python train.py --encoder_arch="mobilenet_v2" --model="contrastive image-text model" --dataset="photos of plants and fungi (iNaturalist)" --train_examples=45211 --image_size=64 --crop_scale_min=0.7 --horizontal_flip=true --color_jitter=0.2 --tokenizer="word" --vocab_size=1482 --loss="sigmoid" --embed_dim=256 --encoder_norm="batchnorm" --encoder_activation="relu" --encoder_depths=[3, 4, 6, 3] --encoder_kernel_size=3 --encoder_stem="deep" --encoder_expansion=6 --encoder_widths=[32, 48, 72, 104] --text_encoder_causal=true --text_encoder_width=256 --text_encoder_layers=6 --text_encoder_norm="rmsnorm" --text_encoder_norm_position="pre" --text_encoder_activation="gelu" --text_encoder_mlp_ratio=4 --text_encoder_head_dim=32 --text_encoder_fused_qkv=false --text_encoder_bias="all" --text_encoder_qk_norm=false --text_encoder_parallel_block=false --text_encoder_inner_norm=true --text_encoder_drop_path=0.15 --text_encoder_positions="learned" --init="torch_default" --residual_init="zero_last" --optimizer="soap" --beta2=0.99 --learning_rate=0.0013 --beta1=0.95 --shampoo_beta=0.99 --eps=1e-08 --precondition_frequency=10 --max_precond_dim=1024 --one_sided=false --adamw_lr_other_params=0.0017 --max_grad_norm=1.0 --max_steps=3900 --batch_size=128 --epochs=11.0 --lr_schedule="step" --warmup_steps=190 --weight_decay=0.1 --adamw_weight_decay_other_params=0.01
Rows from block 2 of the text encoder, named by matrix and row number. Rows with one number belong to one neuron. Each number is 128 + 24 x the weight over its row's rms, rounded and kept within 0 to 255. All counts start at 0. Numbers have three digits each. After the name is the row's rms in percent of the matrix's.
# fc1: MLP up (text_encoder.blocks.2.mlp.fc1.weight, 1024x256), inputs 172-214
# fc2: MLP down (text_encoder.blocks.2.mlp.fc2.weight, 256x1024, transposed), outputs 172-214
fc1.550 106:192133074107119093151108124133101095109135165124138129109091078123173150125110110074132074126150145130117129097155148095136140156
fc1.551 105:079130106094154142127152145183139080107104105110157121086119110145116151139130151130140092185145147156181101110174107142122111132
fc1.552 090:125138113126092135100128128149139123103135107104104108125126128131135141138148087146112144130129133171118073177159116131143166140
fc1.553 111:139164137068117112098143108120128163120145134129132149119184153105119076158143131099110150118140068126150120135127071144138114096
fc1.554 081:119162086112136114087194123117129098136141123141103145126087096146166115149073108125107162137097107093121178121130112111128114166
fc1.555 105:113157114093154109115159130165120127130147114109129092106136183118143116101149090155138180153123122148137158156111151092140124146
fc1.556 092:131106109135140149177159107076139141145100155130146082107132138122120089104137143122138091128127155138123152112141117130133095118
fc1.557 097:101152157128163098106147142136169075091127119139097088121156127141133128108136098132139148092121151132102157112098166152090126126
fc1.558 098:143112143124121101131096125141125161110077111185114127115123132076112140111127100145138102141134153173155128118138117146142148124
fc1.559 111:090131124117127142152142104135121115128110089134125126109132175143109124077152155148112160132097125120132121153124064127102115120
fc1.560 111:128115118132140179125173108137168139168105150143140123106119104140098138113135103090145104146141140147161134156135117161138093119
fc1.561 096:144140140187138149152160172075129133130121138140161112144116160127132152154163111131129144119121106110094119136155134088109135129
fc1.562 115:141139146114118138123136149142144069153115143114141144156110143109130148165123134164146113111105098134143137127111151118101154142
fc1.563 110:162120121142127099166127156140124129131108112128128119134165111131140156162175151104104123082118163142148132140130111126126194114
fc1.564 092:141149135135134077113110118152098162110132135169116086118145112125118166140128102109088142141149143087089149115146139104146166104
fc1.565 089:156093150141141163129141118142118078102122117141093104159126128142110111160136148157146132131091127152117128159135119129146126082
fc1.566 086:138114150155104133154138109146171154106115125172138129107130115168118121094116138109140149124109148121166105079135119092111110142
fc1.567 089:088150101148162133150152161134114138162108154127151154105094138121146105150110129135135105143163107098109154122137151139152143129
fc1.568 114:159073072113119109129140134138145107105131118132151103108116093147115116146138120142165132123166085098153134126137172102137094162
fc1.569 106:138112101085147142111096143115103176142135146136109105138156140173105151124113121125124127126108156119140156129145140127140169138
fc1.570 103:133144082165145154123079095124100080118153146130078061103160143122167126155129158130105100109152160140119076148124125152151117160
fc1.571 092:130129152154140108109142136129118151127159109132132121170134170149114121132128141174107106153198102106133164098099158100087138113
fc1.572 089:126124172118161133129134103146119163151153171128110161128116134163107128127119122133139111147102124112134152116174113097162127141
fc1.573 078:101190129148111130124111129131117102098123141128164166141142116111134085168112138095132114110124157132131148111118108147151123109
fc1.574 100:101092137167141116117080106146111141119140150093136117111167107138109127150137125092142149156091157098136160100142128120134121128
fc1.575 091:071116083136137110140135131112114152150120103162115121122131112105152161144191096098155164144132147120147129118115143099168177162
fc1.576 092:129139149110130125167144132119132137100159164115100125139123151156110131111122076119119126129155145186121159162098173134114127175
fc1.577 099:150155109123117136127124075162146112137141118131142121121102126150129109127161117113122123101109141095096105125120087142141119153
fc1.578 103:130139100119183108152136076134111108118107111078109136146167159129107139110147130131151114108118119137131152125129113096136108155
fc1.579 089:134095120145116160126102108113143135143129169128148103132162146146156130168146115110065104082128100125122130163104108102118120119
fc1.580 095:102147139109102101121135122162114170151087181085141144088152152092131089091127145143148173106139122133143074148108142115113112131
fc1.581 103:123138119095120111147087138161111086103144118148141119098147114115090090132150123151107116140152108108154125122214089156101124142
fc1.582 105:124134105141150142119125096123129162097156093132110120132122137143098130130132142129185128106125125137137127171095164118123152078
fc1.583 100:120112097122128088162163114139135154137121127119139126088173136117152154165135118162145140121111109121100138112079114118117123171
fc1.584 088:145142103122118108097109116152116153146123124152090123112145135111116121126156175111094131148124100080149121168127129149119123077
fc1.585 117:142120115106143119150132136149128155133103145103107102136120154148161113138095121153072121129108080146121125107085151141138147131
fc1.586 094:166147113144129120144188126118103143106147133138127123100148140125152105123123155132118146114113128153159147134097147129092108129
fc1.587 118:145154110107167125099112128110143129141106108158158145105138102165142116134139121110099146117139163134157124123122077137066128117
fc1.588 113:139160144170138113117129138099109089131151179089120150144146120139110125131166165152154136088133153160112105118099100121145147127
fc1.589 092:101126113140121079110100132146134154200152130146133134118148134124118101125143122117098137133105138143185147136102147147090135123
fc1.590 101:148101087127114156139139168156117100149120131117084113170113135163129170120104136119135112132124092095125137084131086103157112085
fc1.591 094:159107106155110124108128117134179122164094116111134154116086121104086164142095087186089099106124116125151155104106149117147135115
fc1.592 101:102118135105101139112109104129129179128131163143140138128118113115166110114083171147093141140137161111124108151130146131117132147
fc1.593 103:140144144113119111140103135124093144106142138098118072145107118136151104170124124178165118149137151113133142148145136137111074125
fc1.594 102:130096123121118122105149105122145131152101139110144123167111124101087100111115106083142157141117138136107128132111111120123135118
fc1.595 101:128123112109160126151135145168087163104092142166095151143139143106147099140109146069099129156119092119148117151089111097140089136
fc1.596 119:135111114111136120119107118117120151096102141096121113116138113140145121125154121131102148090101157108152112109071148133141085161
fc1.597 088:127181135128154102119114155156141141161118134114106125144134131150153144135187092119107137128136101134165142162139129134108166149
fc1.598 103:099135116094126143107108120097104096104144102121084107121102172126106109124093133120106147134086113117180155149119143118135136118
fc1.599 094:127137144152130078102119108143122123101157090140125129172153105081129098106138105110116149140135129114063121099199139103167102137
fc1.600 085:135118105137151141120156141122146106118077106152090135114113127147128120107138141149127138153115155094149133128097110109126157117
fc1.601 094:122103134118140117107083123087126153131119155126150088130130154123089140133146089156178121137157129102123127126136136092122176112
fc1.602 098:120183123127163175098135141153106108135138152174129110123136146123163130116095142133131112161095101160114147130062161131139130108
fc1.603 101:089084118130143122116125109117106108117117109117098077154163113123173132154105109121109138141136126122150157121144170103101144109
fc1.604 097:109103157152163117151121141120125138131132155112131141114117135111110102125146151127166140192127114137118182124110124163102140108
fc1.605 084:131124124106136102127130122166159167127164067138134112156149118127120143164141107093163143157156127125113092081116133117115114128
fc1.606 101:115166115162125129168147150125141117126096095122123152115126127128106145151125121160120139090132125148121151148135094141100130097
fc1.607 098:130090121155143155153125113139131175158115110139099139139110143117113106110102157141161141099114115167088126121112075127063091100
fc1.608 100:160114102142123135135127097089117085132141102152173140082110146155115059140121124112113137118158112118156126154137143121143111180
fc2.550 105:177117176134127124147121117175099137140103102090121107173112152114150119170161127193132150120124087077077114128130085119106150148
fc2.551 092:167116146137110135157110127088139134120147166153158122153176144137149115092108139143149090129147119109100109104136105131145128161
fc2.552 083:116114153108122156176064135130119146092103121140081162156099093143126081144131140141097113122102091132099127146130107120142129140
fc2.553 109:132089098138118165126158184109146120078118137123120055133112128130142135148141155116138122136140101125086104132144143146107106123
fc2.554 074:125082122163148122105123132138102169099161138082078096146172151140149114125162144144153091128160121159148104144138139092166137101
fc2.555 098:112112172133180139147126156117129106113143134123151128114118121106176149138114153147143158117147100093138166179134146161098135116
fc2.556 092:114143133121153132111124116121094095120153136147119136141122131132169140132140160131105120128144116123110083157086109120153146171
fc2.557 095:116110093138096150142117143090084153188147148080123145131108106143111103119110165117117119166195131124144091164139131140134145122
fc2.558 101:097141143127159112109098107139121112195140120100104110105140144119164172115120149142101098161144146091141153137115159118114121129
fc2.559 111:173129116090126113159118171124157095110146145176119117127083115143100158130160107133114142108140125129121118116117102140131119121
fc2.560 119:146136114091086107140102124131130173093146136153106140148154157166104169152146132137114130122117119106138105135067123123124115143
fc2.561 089:130079136126119108126115083127107138101146133089121165117147093136127102115121146099147134096133149111169133131124117161105101166
fc2.562 131:129146093107111134158109114134108134101119166137148123086158126140118166124121120116152200190106151123126122093130150109138091120
fc2.563 111:084118090130140163125073137100109169086126133127110149132088131124128126102128128148122206117154119137078111128081126123162135095
fc2.564 091:099093111129119191145149153113130136136123162113146146142114137104114149119101164112131145097115121126205146086144120102136153155
fc2.565 093:095130134124160123121113136114121157206151144098099126136119134118137148104095139136118153109143158140136141125135124181149143140
fc2.566 088:137075137127161115146152127132185124104103107098156119185063088105124146123137118104102119114140119106120127149152163140111161128
fc2.567 085:169126131106120096145145094089135064107130118118106112175160134102122134120156148161149163141128147147151122099100132133097098097
fc2.568 122:152152102125089137140153167150124127146107122147171124081096136132160148095127157137172158123129156137084148107095163131106138126
fc2.569 115:113162127163096134137088151140155117147160107105148096150128169160148094145151143144141114111202113129101114124094123122142127160
fc2.570 109:062128129089129090113151117145156118139152097113148145187145095104110114164127138145124093137094114125133128105151097093086145101
fc2.571 091:082122158083112172147107146087129133161144130126119140126148106150126126138108145114123139101085149118141111142141109097126146150
fc2.572 093:121155079119135140164115131118092138119138144120115164123119124128107151150122149119107074148182129192092102174138140178121137126
fc2.573 077:144132148132123107128174096151122111137142127106141114134141115160148115125133102117113123170078113116124133132184146137124189129
fc2.574 092:136176106087094107082119139124150115100146124141076126106115125099122133156118112154113133125127089163113122116194160117138117167
fc2.575 079:152111183122149155105122129126155101069157157127174138119146171142164123106126194154107121092106125170092117114064096132137085122
fc2.576 089:094141100098117148072109135157099103173104113117112125135143108132143141147140117149136149145147137115155109086126163156179147119
fc2.577 095:131112115175120089117133138113137128167111140138104163138122123152094113120104111165152143138125102138132119107128136152142120123
fc2.578 098:145125131113101122125143154106129125121162151144134119105105119132141103143104122117110132154150111115130102127102109169070105171
fc2.579 086:129107116107104129133140137085131139168121110166116121143142100099123165091149163136150149128108137127153098128130128161154170137
fc2.580 089:163156136104154167165127138124137103096163114136113119164131127133111168122150133165148096139120113110149162124149150167122156132
fc2.581 100:156131152084117140108134136107129124129129158173111155061080128084138126137146140137148125103105170083102159113146141136159138142
fc2.582 112:125090154120129130127162150154129151116175123124136147116145132116178120141131132171045123159161116136125126127132121140126100131
fc2.583 089:136147121116144171117106179132110130122137125114118132146141117143086086148112140136128105155160195138118169154151153153109117140
fc2.584 088:126138106121162131125178135137130113131114136111137111141142097176138135126132065150191144119159130149089134086141135181078148176
fc2.585 110:152095113092099133131141107110110120143110106099100146109127120071119136133114104107145119123145140075167119098157183124154142116
fc2.586 091:131128132093129138083102123122075117120078112113102128135134141124158143117144083079119087117127097167136126098156161141175181125
fc2.587 115:164122136128126150140114139088150141105160126091155137134179159139127174113118156119152138131145154085162171116117120140146105138
fc2.588 118:123093133090106101140125141126104121088107067111090127112098087103149157156149133123125151173165145143127100107141129092130121130
fc2.589 095:147134167127087133178118109144174093136108145136173132131113092139130158121129137165156081137137116124085064159157132112140130135
fc2.590 088:103110116121140170107133104102130132165146133126121115094122125109115140050103161089142122128096128122126155176081176123165152124
fc2.591 086:145123148136101132092106144095080116079130143101127118116128116138142087075152106109155091117138135153108121180157125125091116135
fc2.592 103:168171112121143118130112087155113074091131121114070116115162098131137124121137097117147109140097101144116121122106106126164144126
fc2.593 110:099109142158133162104093124125109101135102175132110155138123116136114129139138167105098171096124162124138112133124120139135111128
fc2.594 100:140093136125107098109120174111117130069181094081123132117128128127131145106158139138137140098112140165125138117093153163119107141
fc2.595 101:130157163134125133154139108071166094111117113139119114129122119078105154091181124131155154110136120149110151123155138131123155110
fc2.596 124:125148108153132123133137116116132084130104063148119172095122166129115134085158143111139128102117153113123127157152083131094150139
fc2.597 093:116141084147146145150148115115150124092142134124146137103073131106138117110131170136119114133157185140116152123145140151143088124
fc2.598 102:121113098144065137125151074143099153159137198106130122147144118146122137123144139146132110115161096166142136127120141156123152125
fc2.599 086:123103137139120158138123126156129145151118147124088153135142122136121113139128187129134135170126146159159161116182150094118142128
fc2.600 085:156179127131093122133125135139133153118160121149149115171139169123146125124113119125115124089149102152115149081147138143116138143
fc2.601 091:140149129132099131176195125125144141091134122115121134145133118102148155092068168096128101047128076129104103149112132114112144138
fc2.602 091:123122146128119147122109114120109182164117124081149148111093089126140131125170118122110127107149110127103146093126129097146130136
fc2.603 108:137143137104080105129134147118130117101088133111148163154140143111117160126123124148147114133117127138127146117141143121110095101
fc2.604 099:130153110144171161128159139085112163116077096143138103120107163116108150141123127175104131134156140098140137092139109087085129152
fc2.605 086:164128159180117093121171149108109095117138124123136128099117147122099077147130125096127155115125105128119123152141114132103119160
fc2.606 088:141081098143133128130075143085156150116104136120156131099122134122099125167132133150149133105150165109148105147116105131124139143
fc2.607 091:101142121071159107101103133124150109105138158110135117109157131135130163165142126117127108148123128094125116135127172175171162138
fc2.608 107:116125136124104118160129139128107129123138152176078118109171164094111124116149105135141116112121113132067096113111083165130145122