{"model": "contrastive image-text model", "loss": "sigmoid", "encoder_activation": "relu", "text_encoder_causal": true, "residual_init": "zero_last", "weight_decay": 0.1}
Rows from block 4 of the image encoder, named by matrix and row number. Each number is 128 + 32 x the weight over the matrix's rms, rounded and kept within 0 to 255. All counts start at 0.
# convs0: expand pointwise conv (encoder.blocks.4.convs.0.weight, 288x48x1x1), inputs 0-47
convs0.107 [ 40 124 102 139 186 124 108 151 161 154 130 175 117 161 103  71 178 119 154 131 145 147 173  96 136 155 125 114 168 116  80 127  89 133 134 143 152 207 132 201 119 142 158 153  94 110  90 155]
convs0.108 [100 100 106 137 165 182  91 101 116 156  67 111 126 108 171 141 122  61  85 100 149 118 121 132 104  93 117  98 150  97 125 143  94 135 137 140 137 142 150  71 117 168 132  90 148 131 125 143]
convs0.109 [127 150 171 195 102  68 140 157 148 104 140 133 173  98 152 132  80  47 152  87 114 137  91 106 152 123 181 115 137  77 153 136 141 122 128 130 163 132  67 120 175  99 137 165 142 104 146 182]
convs0.110 [169 107 110 154  94 130 103 113  96 155  85 143 150 153 130 113 135  76 192 148 116  71 106 105 139 116 111  69 102 190 178 110 110 155 156 165  99  73 167 192 124 109 140 177 128  64 135 191]
convs0.111 [128 143 195 135 111 121  98 127  81 149 120 119 111 136 121 102  76  82 112 159  95  90 190 114  74 138 138 126  67  89  79 177 137 130 125  91 126  92 129 180 155  98  97 112 124  81 129 100]
convs0.112 [113 160  31 176 160 154  80  86 144 135 103 109 150 127 152 125  65 128 121 107 111 132 111  95 120 120 106 118 177  97  68 147  92 113 109 110 162 150 131 145 123 184 115  98 198 137 139 162]
convs0.113 [ 77 189 106 224  94 200 159 126 174 147 194  86  78 174 132 154 131 152 161 144 121  90 134  74 155 121 122 133 128 117 164 149 111  97 146 164 117 153 125  95 141 117 115 170 145  67 174 110]
convs0.114 [110 108 126 133 153 144 115 129  71 113 165  79  69  99 126 140  73 118 118 142  67 185 142 149 106 138  93  50 103 116  75  90  70 154 147 110 168 177  74 121 155 152 158  79 123 116  80 156]
convs0.115 [107 169 126 128  84 135 120 142 115 133 159 115  50 183 115 181 160 121 150 141 116 142 205 125 150  65 123  87 152 135 100 102 117 148 102  99 165 168  92 116 130 114 149 121 202 128 154 117]
convs0.116 [136 122  96 144 194 110 124 164  97 130  70 100 145 159 134 132 148 146 113 107  68 191 125 198 130 172 158 158  99 116  63 170 148 106 161  93 177 163 121 144  91 166  70 161  99 100 171 121]
convs0.117 [ 71 114 139  81 179 147 107 138 101 133  91 108  99 137 126 113 114 142 143 173  60  97 148 169 105 100 124 140 139 170 127 160 143 113 167 146  95 146 139 117  95  61 129 120  96 126  97 109]
convs0.118 [ 81 108 166 177  85 151 180 132  84 141 109 141 125 133 109 105 111 124 162 136 161  90 122 128 116 125 111 140 113  96 124 161 167 106 115 170 133 125  62 136 117 100 120  99 146 164 103 171]
convs0.119 [ 85 121 115 141 114 124 129 163 154 154 173 163 127  61  73 125 126 123 126 130 175  70 146 195 134 114 111 144 103  72 142 121 118 130 125 174 102 136 156 143 149 104 143  87 179 141  93 143]
convs0.120 [111  86 108 176 101 140 175  82 119  84 130 124 107 132 159 147 153 132 164  93 146  80  88 164 123 158 107 106 189 144 181  83 102 179 205 151 114 171 122 170 161 120 192 113 105 144 103  95]
convs0.121 [153  83 160 132 157  34 169 155 140 105 136 145 177 133 133 134  84 143 177 172  79 147 130 137 103 137 130 143  86 128 159 169 153 106  70 164  96 100 151 118  96 117 137 175 103 121 104  60]
convs0.122 [117 117 152 121 186 101 149 116  96 115 142 147  82  87 154 141 155 144 122  80 106 168 146 137 147 109 101 158 118 162 143  97  94 112 157  83  83 120  83 141 171 163  98  71 156 174 152 137]
convs0.123 [ 93  91 136 154 131 192 174  84 154 204 112 178 126 127 151 143 181 178 165 111 127 104 144 109 120 162 113 124 144 144 122 104 151 192  97 128 149 134 170 108 169 114  98 120  83 138 164 105]
convs0.124 [121 116  74 177 128  70 212  98 121 103 129 114 142 158 134  77 165 166  85 139 152 130 144 108 195 101 148 121 119 134 117 144 168 129 111 173 112 112  82 118 220 136 113  96 114 118  86 150]
convs0.125 [166 137  90  90 157 111  70 140 132  94 159  41 157 104  95 193 202 108 159 145 138 106  79  62 122 155 129  88 122 136 118 147 198 181  78 107 100 119 116 111  78  99 131 127 112 104 138 121]
convs0.126 [119 161 138  87 112  81 128  90 144 106 147 212 110 188 108 112 114 147 143  68 114 156 133 131 140 110  99 107 139 139 133  95  79 150 163 137 122  69  83  94 146 133 152  77 109 160 161 135]
convs0.127 [146 118 120 128 140 115  98 186 168 155  95 119 122  35 128 123 128 125 108 108 118  67 110 123  61 111 115 175 119  75  86 101 111  98  97 156 156 136  98 132 123 136 176 104 163 135 154 128]
convs0.128 [199  96 144 111 124 143 171 125 143 174 112 122 130 177 124 165 164  94 133 145 100  81 146 163 179 122 127 146 119 154 184 138 113 147 129 116 145  89 127 122 179 202  87 156 101 106 172 149]
convs0.129 [133 128 192 185 175 177 177 132 146 162 116  87 163  99 161 168 113 159 133 122 136 134 123 122 128 104 122  65 109 134 128 148 143 132  63  92 144 136 177 105 125 168 108 117 117 113 131 104]
convs0.130 [ 49  77 158  89 177  99  96 131 142 128  90 103  93  94 147 137 175 159 100 134 126 113 169 144  87 121  87  88 160 120  99 126  90 133 134 122  72 158 167 119 129  80 119 131 113 109  96 110]
convs0.131 [152 118  60 106 148 129 108 169 159  41 130 106  98 149 158  89 145 102 132 105  91 165 110 177 149  96 177 199 128  97  82  68  95 139 101 178  99 103 124 110 156 150 124 165 141  67 145 106]
convs0.132 [115 141 147 141 130 178 141 117  97 110 101 126 166 124  94  74 161 170 149  96 133  69  67 104 119 181 133 108 192  62 170 100 141  90 156 194 139 175 143 134 139 167 163 135 135  98 143 105]
convs0.133 [109 110 106 106 152 139 100 125 213 149 103 162 112 133 151 135 168 152 100 162 104 170 127  98 142 129 105 116 143 139 143 116 182 135 141 133 156  87  95 159 171 147  93 126 161 102  97 179]
convs0.134 [129 140 111 146 150 121 154 139  88  73 121  62 145 128 164 197 106 170 109 139 162 186 126 144  83 171 156 174 139  66 108 114 119 143 161  98 142 122 164  95  85 114 126 110 180 114 152 144]
convs0.135 [131  96 139 100  96 100 181  85 127 187 169 194 151 130 205  62 123 128 167 138 138 103 110 142  86 142 141  89 106  69 111 203  91  78 106 140 160 147 130 108 135 139 131 180 119 118 174 119]
convs0.136 [ 90 105 113 191  85 115 103 200 103 100 155 137 171 140 153 148 173 161 145 125 113 144 167 168 179 119 119 107 167 131 112 125 162 100 147 129 138 108 150 103 111  72 158  95 166 153 118 117]
convs0.137 [141 161 120 157 159 142 134 167 148 113 136  89 171 196 124 162 130 116 187 106 105 145 139 130 214 113 106 173 165 126 145 140 132 177  83 184 150 126 155 108 105 140  95 104 111 145 122 226]
convs0.138 [ 80 108 140 169 167  96 130  97 133  65 180 188 122 109 147 161 194 120 133 125  92 136  49 180 129  53 140 163 112 140 137 139 145 145 139 147 181 186  79 154 146 137 159 170 163 158 146 148]
convs0.139 [120 107  74 150 133 124  64 172 130 106 147 119 128  78 147 157 129 158 123 125 145 149 149 145  98 176 179  91 153 156 113 128 131 118  82 131 106 179  90 111 125 112  98 153  69 150  88  94]
convs0.140 [ 87 150 160 119 167 132 149 121  94 109 117 158 115 155 111 151 132 147 101 162 100 136 155 116 183 135 207 161 108 152 190 121 126  96 170 158 104 106  50 152 144 124 168 154 119 110 148 165]
convs0.141 [150 142  93 118 138 114 109 127 150 106 172 179 119 104 149 196 107 122 103 139 166 104 151  73 116  99  87 127 146 141  98  94 147 131 141 155 125 144 112 182 179  80  95 157 152 161 157 115]
convs0.142 [ 96 152 166 107 139  98 119 170  87 140 106 107 144 102 140 120  63 137  89 170 138  96 146  78 110  92 111 158 139 150 178  95 120 154 123  82  78 156 149 168 102 183  68 121 158  87 134  80]
convs0.143 [ 99 132 128 156 192 129 122 137 176 135 132  91  96  82  96 103 168  74 138 140 152  84 166 135 110 135 168 149  94  88 151 135 127 161 151 158 146 135 116 124 167 132 157  47 143 121 123 163]
convs0.144 [103 165 159 130 169 118 123 147  77 165 111 113 123  97  95 139  86 134  85  62  87 135  67 162  87  77 155 167 115 108 107 118 170 117 146 190 178 113 158 200 105  72 149  83 135  82  96  99]
convs0.145 [136 120 148  80 122  99 105 119 132  87 111 153  79  84 101 203  89 118 133 134 159 120 146  94 141 118 132 136 125 141 115 111 173 119 120 101 164  89 148 130 193  80 187 127 191 137  66 148]
convs0.146 [100 145  55 139 128  97 129  92 141 126 157 173 124 113 109 128  99 179  85 161  95 185 112 182 174 154 165 151  83 117  91 178 120 127 181 186  86 162 173  80 131 103  72  84 121 101 116  86]
convs0.147 [ 87 145 131 130  93 193 147 165 107 180 166  93  96 187 102 150 155 154 103  98 173 116 105 109 131  88 101 147  56 146 134 147  79 151 100 154 142 142 128 143 108 187 131 148  99 159 183 138]
convs0.148 [144  83 174 153  93 119 118  60 117 139 102 162 151 177 139 153 155 162 150  96  81  73  72 161 129 148  91 128 165 172 130  96 156 183 116 127 151 171 152 149 112 123 110 153 121 104 138 137]
convs0.149 [ 90 119  34 167 154 185 147 114  74 136 106 125 131 174 171  65 216 122 117 183 117 149 162 103 122 133  86 125 168  86 116 101 132 148 166 114  84 147 104 120 124 123 101 156 121 147 139 121]
convs0.150 [127  96 101 155 147 134 146  89  92 142 141 114 123 119 187 155 180 151 134 122 136 141  87 104  71 143 134 128 149 127 128 135 123 176 128 145 146 116 157 198  99 183  54  75 142  60 190 141]
convs0.151 [151 159  47 124 100  88 112  99 142 189 156 135 183 108 153 143 151  98 113 135 119  90 139  94 101 142 107  38 113  96 198  99 131 175 107 122 120  87  96 131 108 170  83  94 131  87 111  93]
convs0.152 [115  77 160  77  74 197 147 187 118 110 145 221 124 114 132 189 138 126  90  93 103 150  87 104 147 120 104 141 127 141 126 136  99 130 143 105 143 161 127  82 181 100 113  99  85 140  79  95]
convs0.153 [ 81 173 153 118 154 154  62 117 126 174 175 162 140  91 165 154 102  67 109 152 114 123 103 135 114 162 130 119 125 198 125 115 112 178  57 104 100 143 156 116 108 105 136 141 151 144 103 167]
convs0.154 [118 118  98 118 115 105 154 199 120 172 168 119 163 113 161 158  82 105 146 133 183 104 142 133 134 122 141 183  77 117 143 135 118 157 132 101 126 143 169 132 157  87 134 156 169 105  87 180]
convs0.155 [146 134 108  99 143  99 156 115 129 100 199 111 122 135 160  83 115 134 119 115 155 139 169 125 147  92  78 124 139 126 161 131 100 150 134 133 103  89 168 172 145 140 114 144 154 122 126  56]
convs0.156 [176 154 138 215 144 129 131 103 123 101  96 174  95 109 178 116 157  89 131 134 109  92  97 114 118 107 143  72 175 170 164 156  81  99  93  67 121 166 103 127 150 112 182 135 100 164 193 157]
convs0.157 [143  69 146 202 131  92 108 116 107  52  96 125 130 179 147 106 185 146 128 144 156  87  92 119 162 177 165  83 166 129 130 110 126 128 165 178  73 190 110 154 167 136 155  99 184 108 152 123]
convs0.158 [132 126 142  66 172 128 145 165 162 152 150 173 205 105 166 104  93 183  80  72 127  84 113 130 148 109 157  88 111 124 107  89 138 156 150 176 134 154 119 149 122  43 120 123  91 121 178 164]
convs0.159 [122 121  96 191  57 145 111 186 135  54  77  77 136 113 173  71 108  87 128 128 177 148 174 140 116  99 179 124 131 151 189 110 133 140 125  89 166 160 112 150 133 106 156 147  99 122 134 139]
convs0.160 [162 148 145 171 101 144  89 133 137 176  97  99 116 135 121  81 102  98 159 150 117 158 159 110  90  98 137 182 158 195 125 175 127 154 135 112 116 133  77 131 129 136 106  99 173  82 154 139]
convs0.161 [133 117 122 123 132 122 146 174 111 104 121 142 106 143 137 164 166 112 146 137 155  73 166 164 198 104 145  99 160 181 160  73  96 105 115 115 178 114 172 147 164 123 186 136  68 123 141 174]
convs0.162 [153 194  96  99 170 216 117 145  95 134 140 117 115  80  75  85 158  88 141  92 109 115  61 159 170 142 125  80 107 116 104 159 165 119  71 135 167 113 135 107 123 108 141 128 135 102  93 111]
convs0.163 [171 120 135 114 175  62 146 159 142 179 154 123 121 107 182 111  98  78  92  97  75  87 156  98 116 184 146  95  98 107 121 105 137 152 170 130 165 115 131 141 165 153 144 134 143  99  92  99]
convs0.164 [130  30  75 123 124 121 115 106 130  66 172 141 120 114 146 117  95 183 125 139 134  86  96 113  88 148 162 125  88  67 130 145 170 124 104  57 127 158 148 138 140  81 154 138  98  94  77 110]
convs0.165 [134 134 137 171  70 178 158 124 186  86 153 158  92 161 140  86  95 115  93 113 172 147 130 120 146 115 183 105  86 181 145  72 146 157 154 134 109 172 109 158 141 213 130 149  93 156  98 136]
convs0.166 [ 92  62 189 123 130  80 170 181 141 140 156 163 113 177 109 156 155 122  54  89 132 151 156  72 164  97 135 114 155 185 101  63 119 102 113 163 120 119  96 118 133 103  66  98  89 105 138 129]
convs0.167 [201 109 108  70 115 100 137 154 101  93 108 151 127 118 146 168  85 103 174 166 114 121 154 129  69 119 154 120  90 212 179 152 161 121 161 150  95  91 146 144 159 129 116 105  89 110  89 117]
convs0.168 [101 131 112  97 132 143  83 141 142 156 191 122  51  73 155  81 175 148 106  87 110 160 171 151 121 132 101  96  97 111  79 111 155 118 144 160 166 108 171 152  88 107  84  93 146 110 136 147]
convs0.169 [127 101 105 155 109 158 131 139  58 106 143 144 150 160  53 112 158 131  72 120 179 192 136 139 173 162 154 163 149 156 171 142 164 139 123 114  90 121 155 126 141 113  97 116 142  69 150 178]
convs0.170 [179  79 187 169 160 127 158 132 113 139 201 123 128 100 108 113 172  74 136 168 142 100 157 106 174 111 152 179 178 193 164 100 126 128 115 106 119 134 151 107 101 156  81 163 137 106 102  97]
convs0.171 [110 112 136 123 163  92 102 137 149 150  95 132 168 102 102 180 140 120 117  43 163 126  76 142 164 112 124  99  99 180  74 158 147 135 192 109  80 138 132 148 157 158  84  93 121 140 153 152]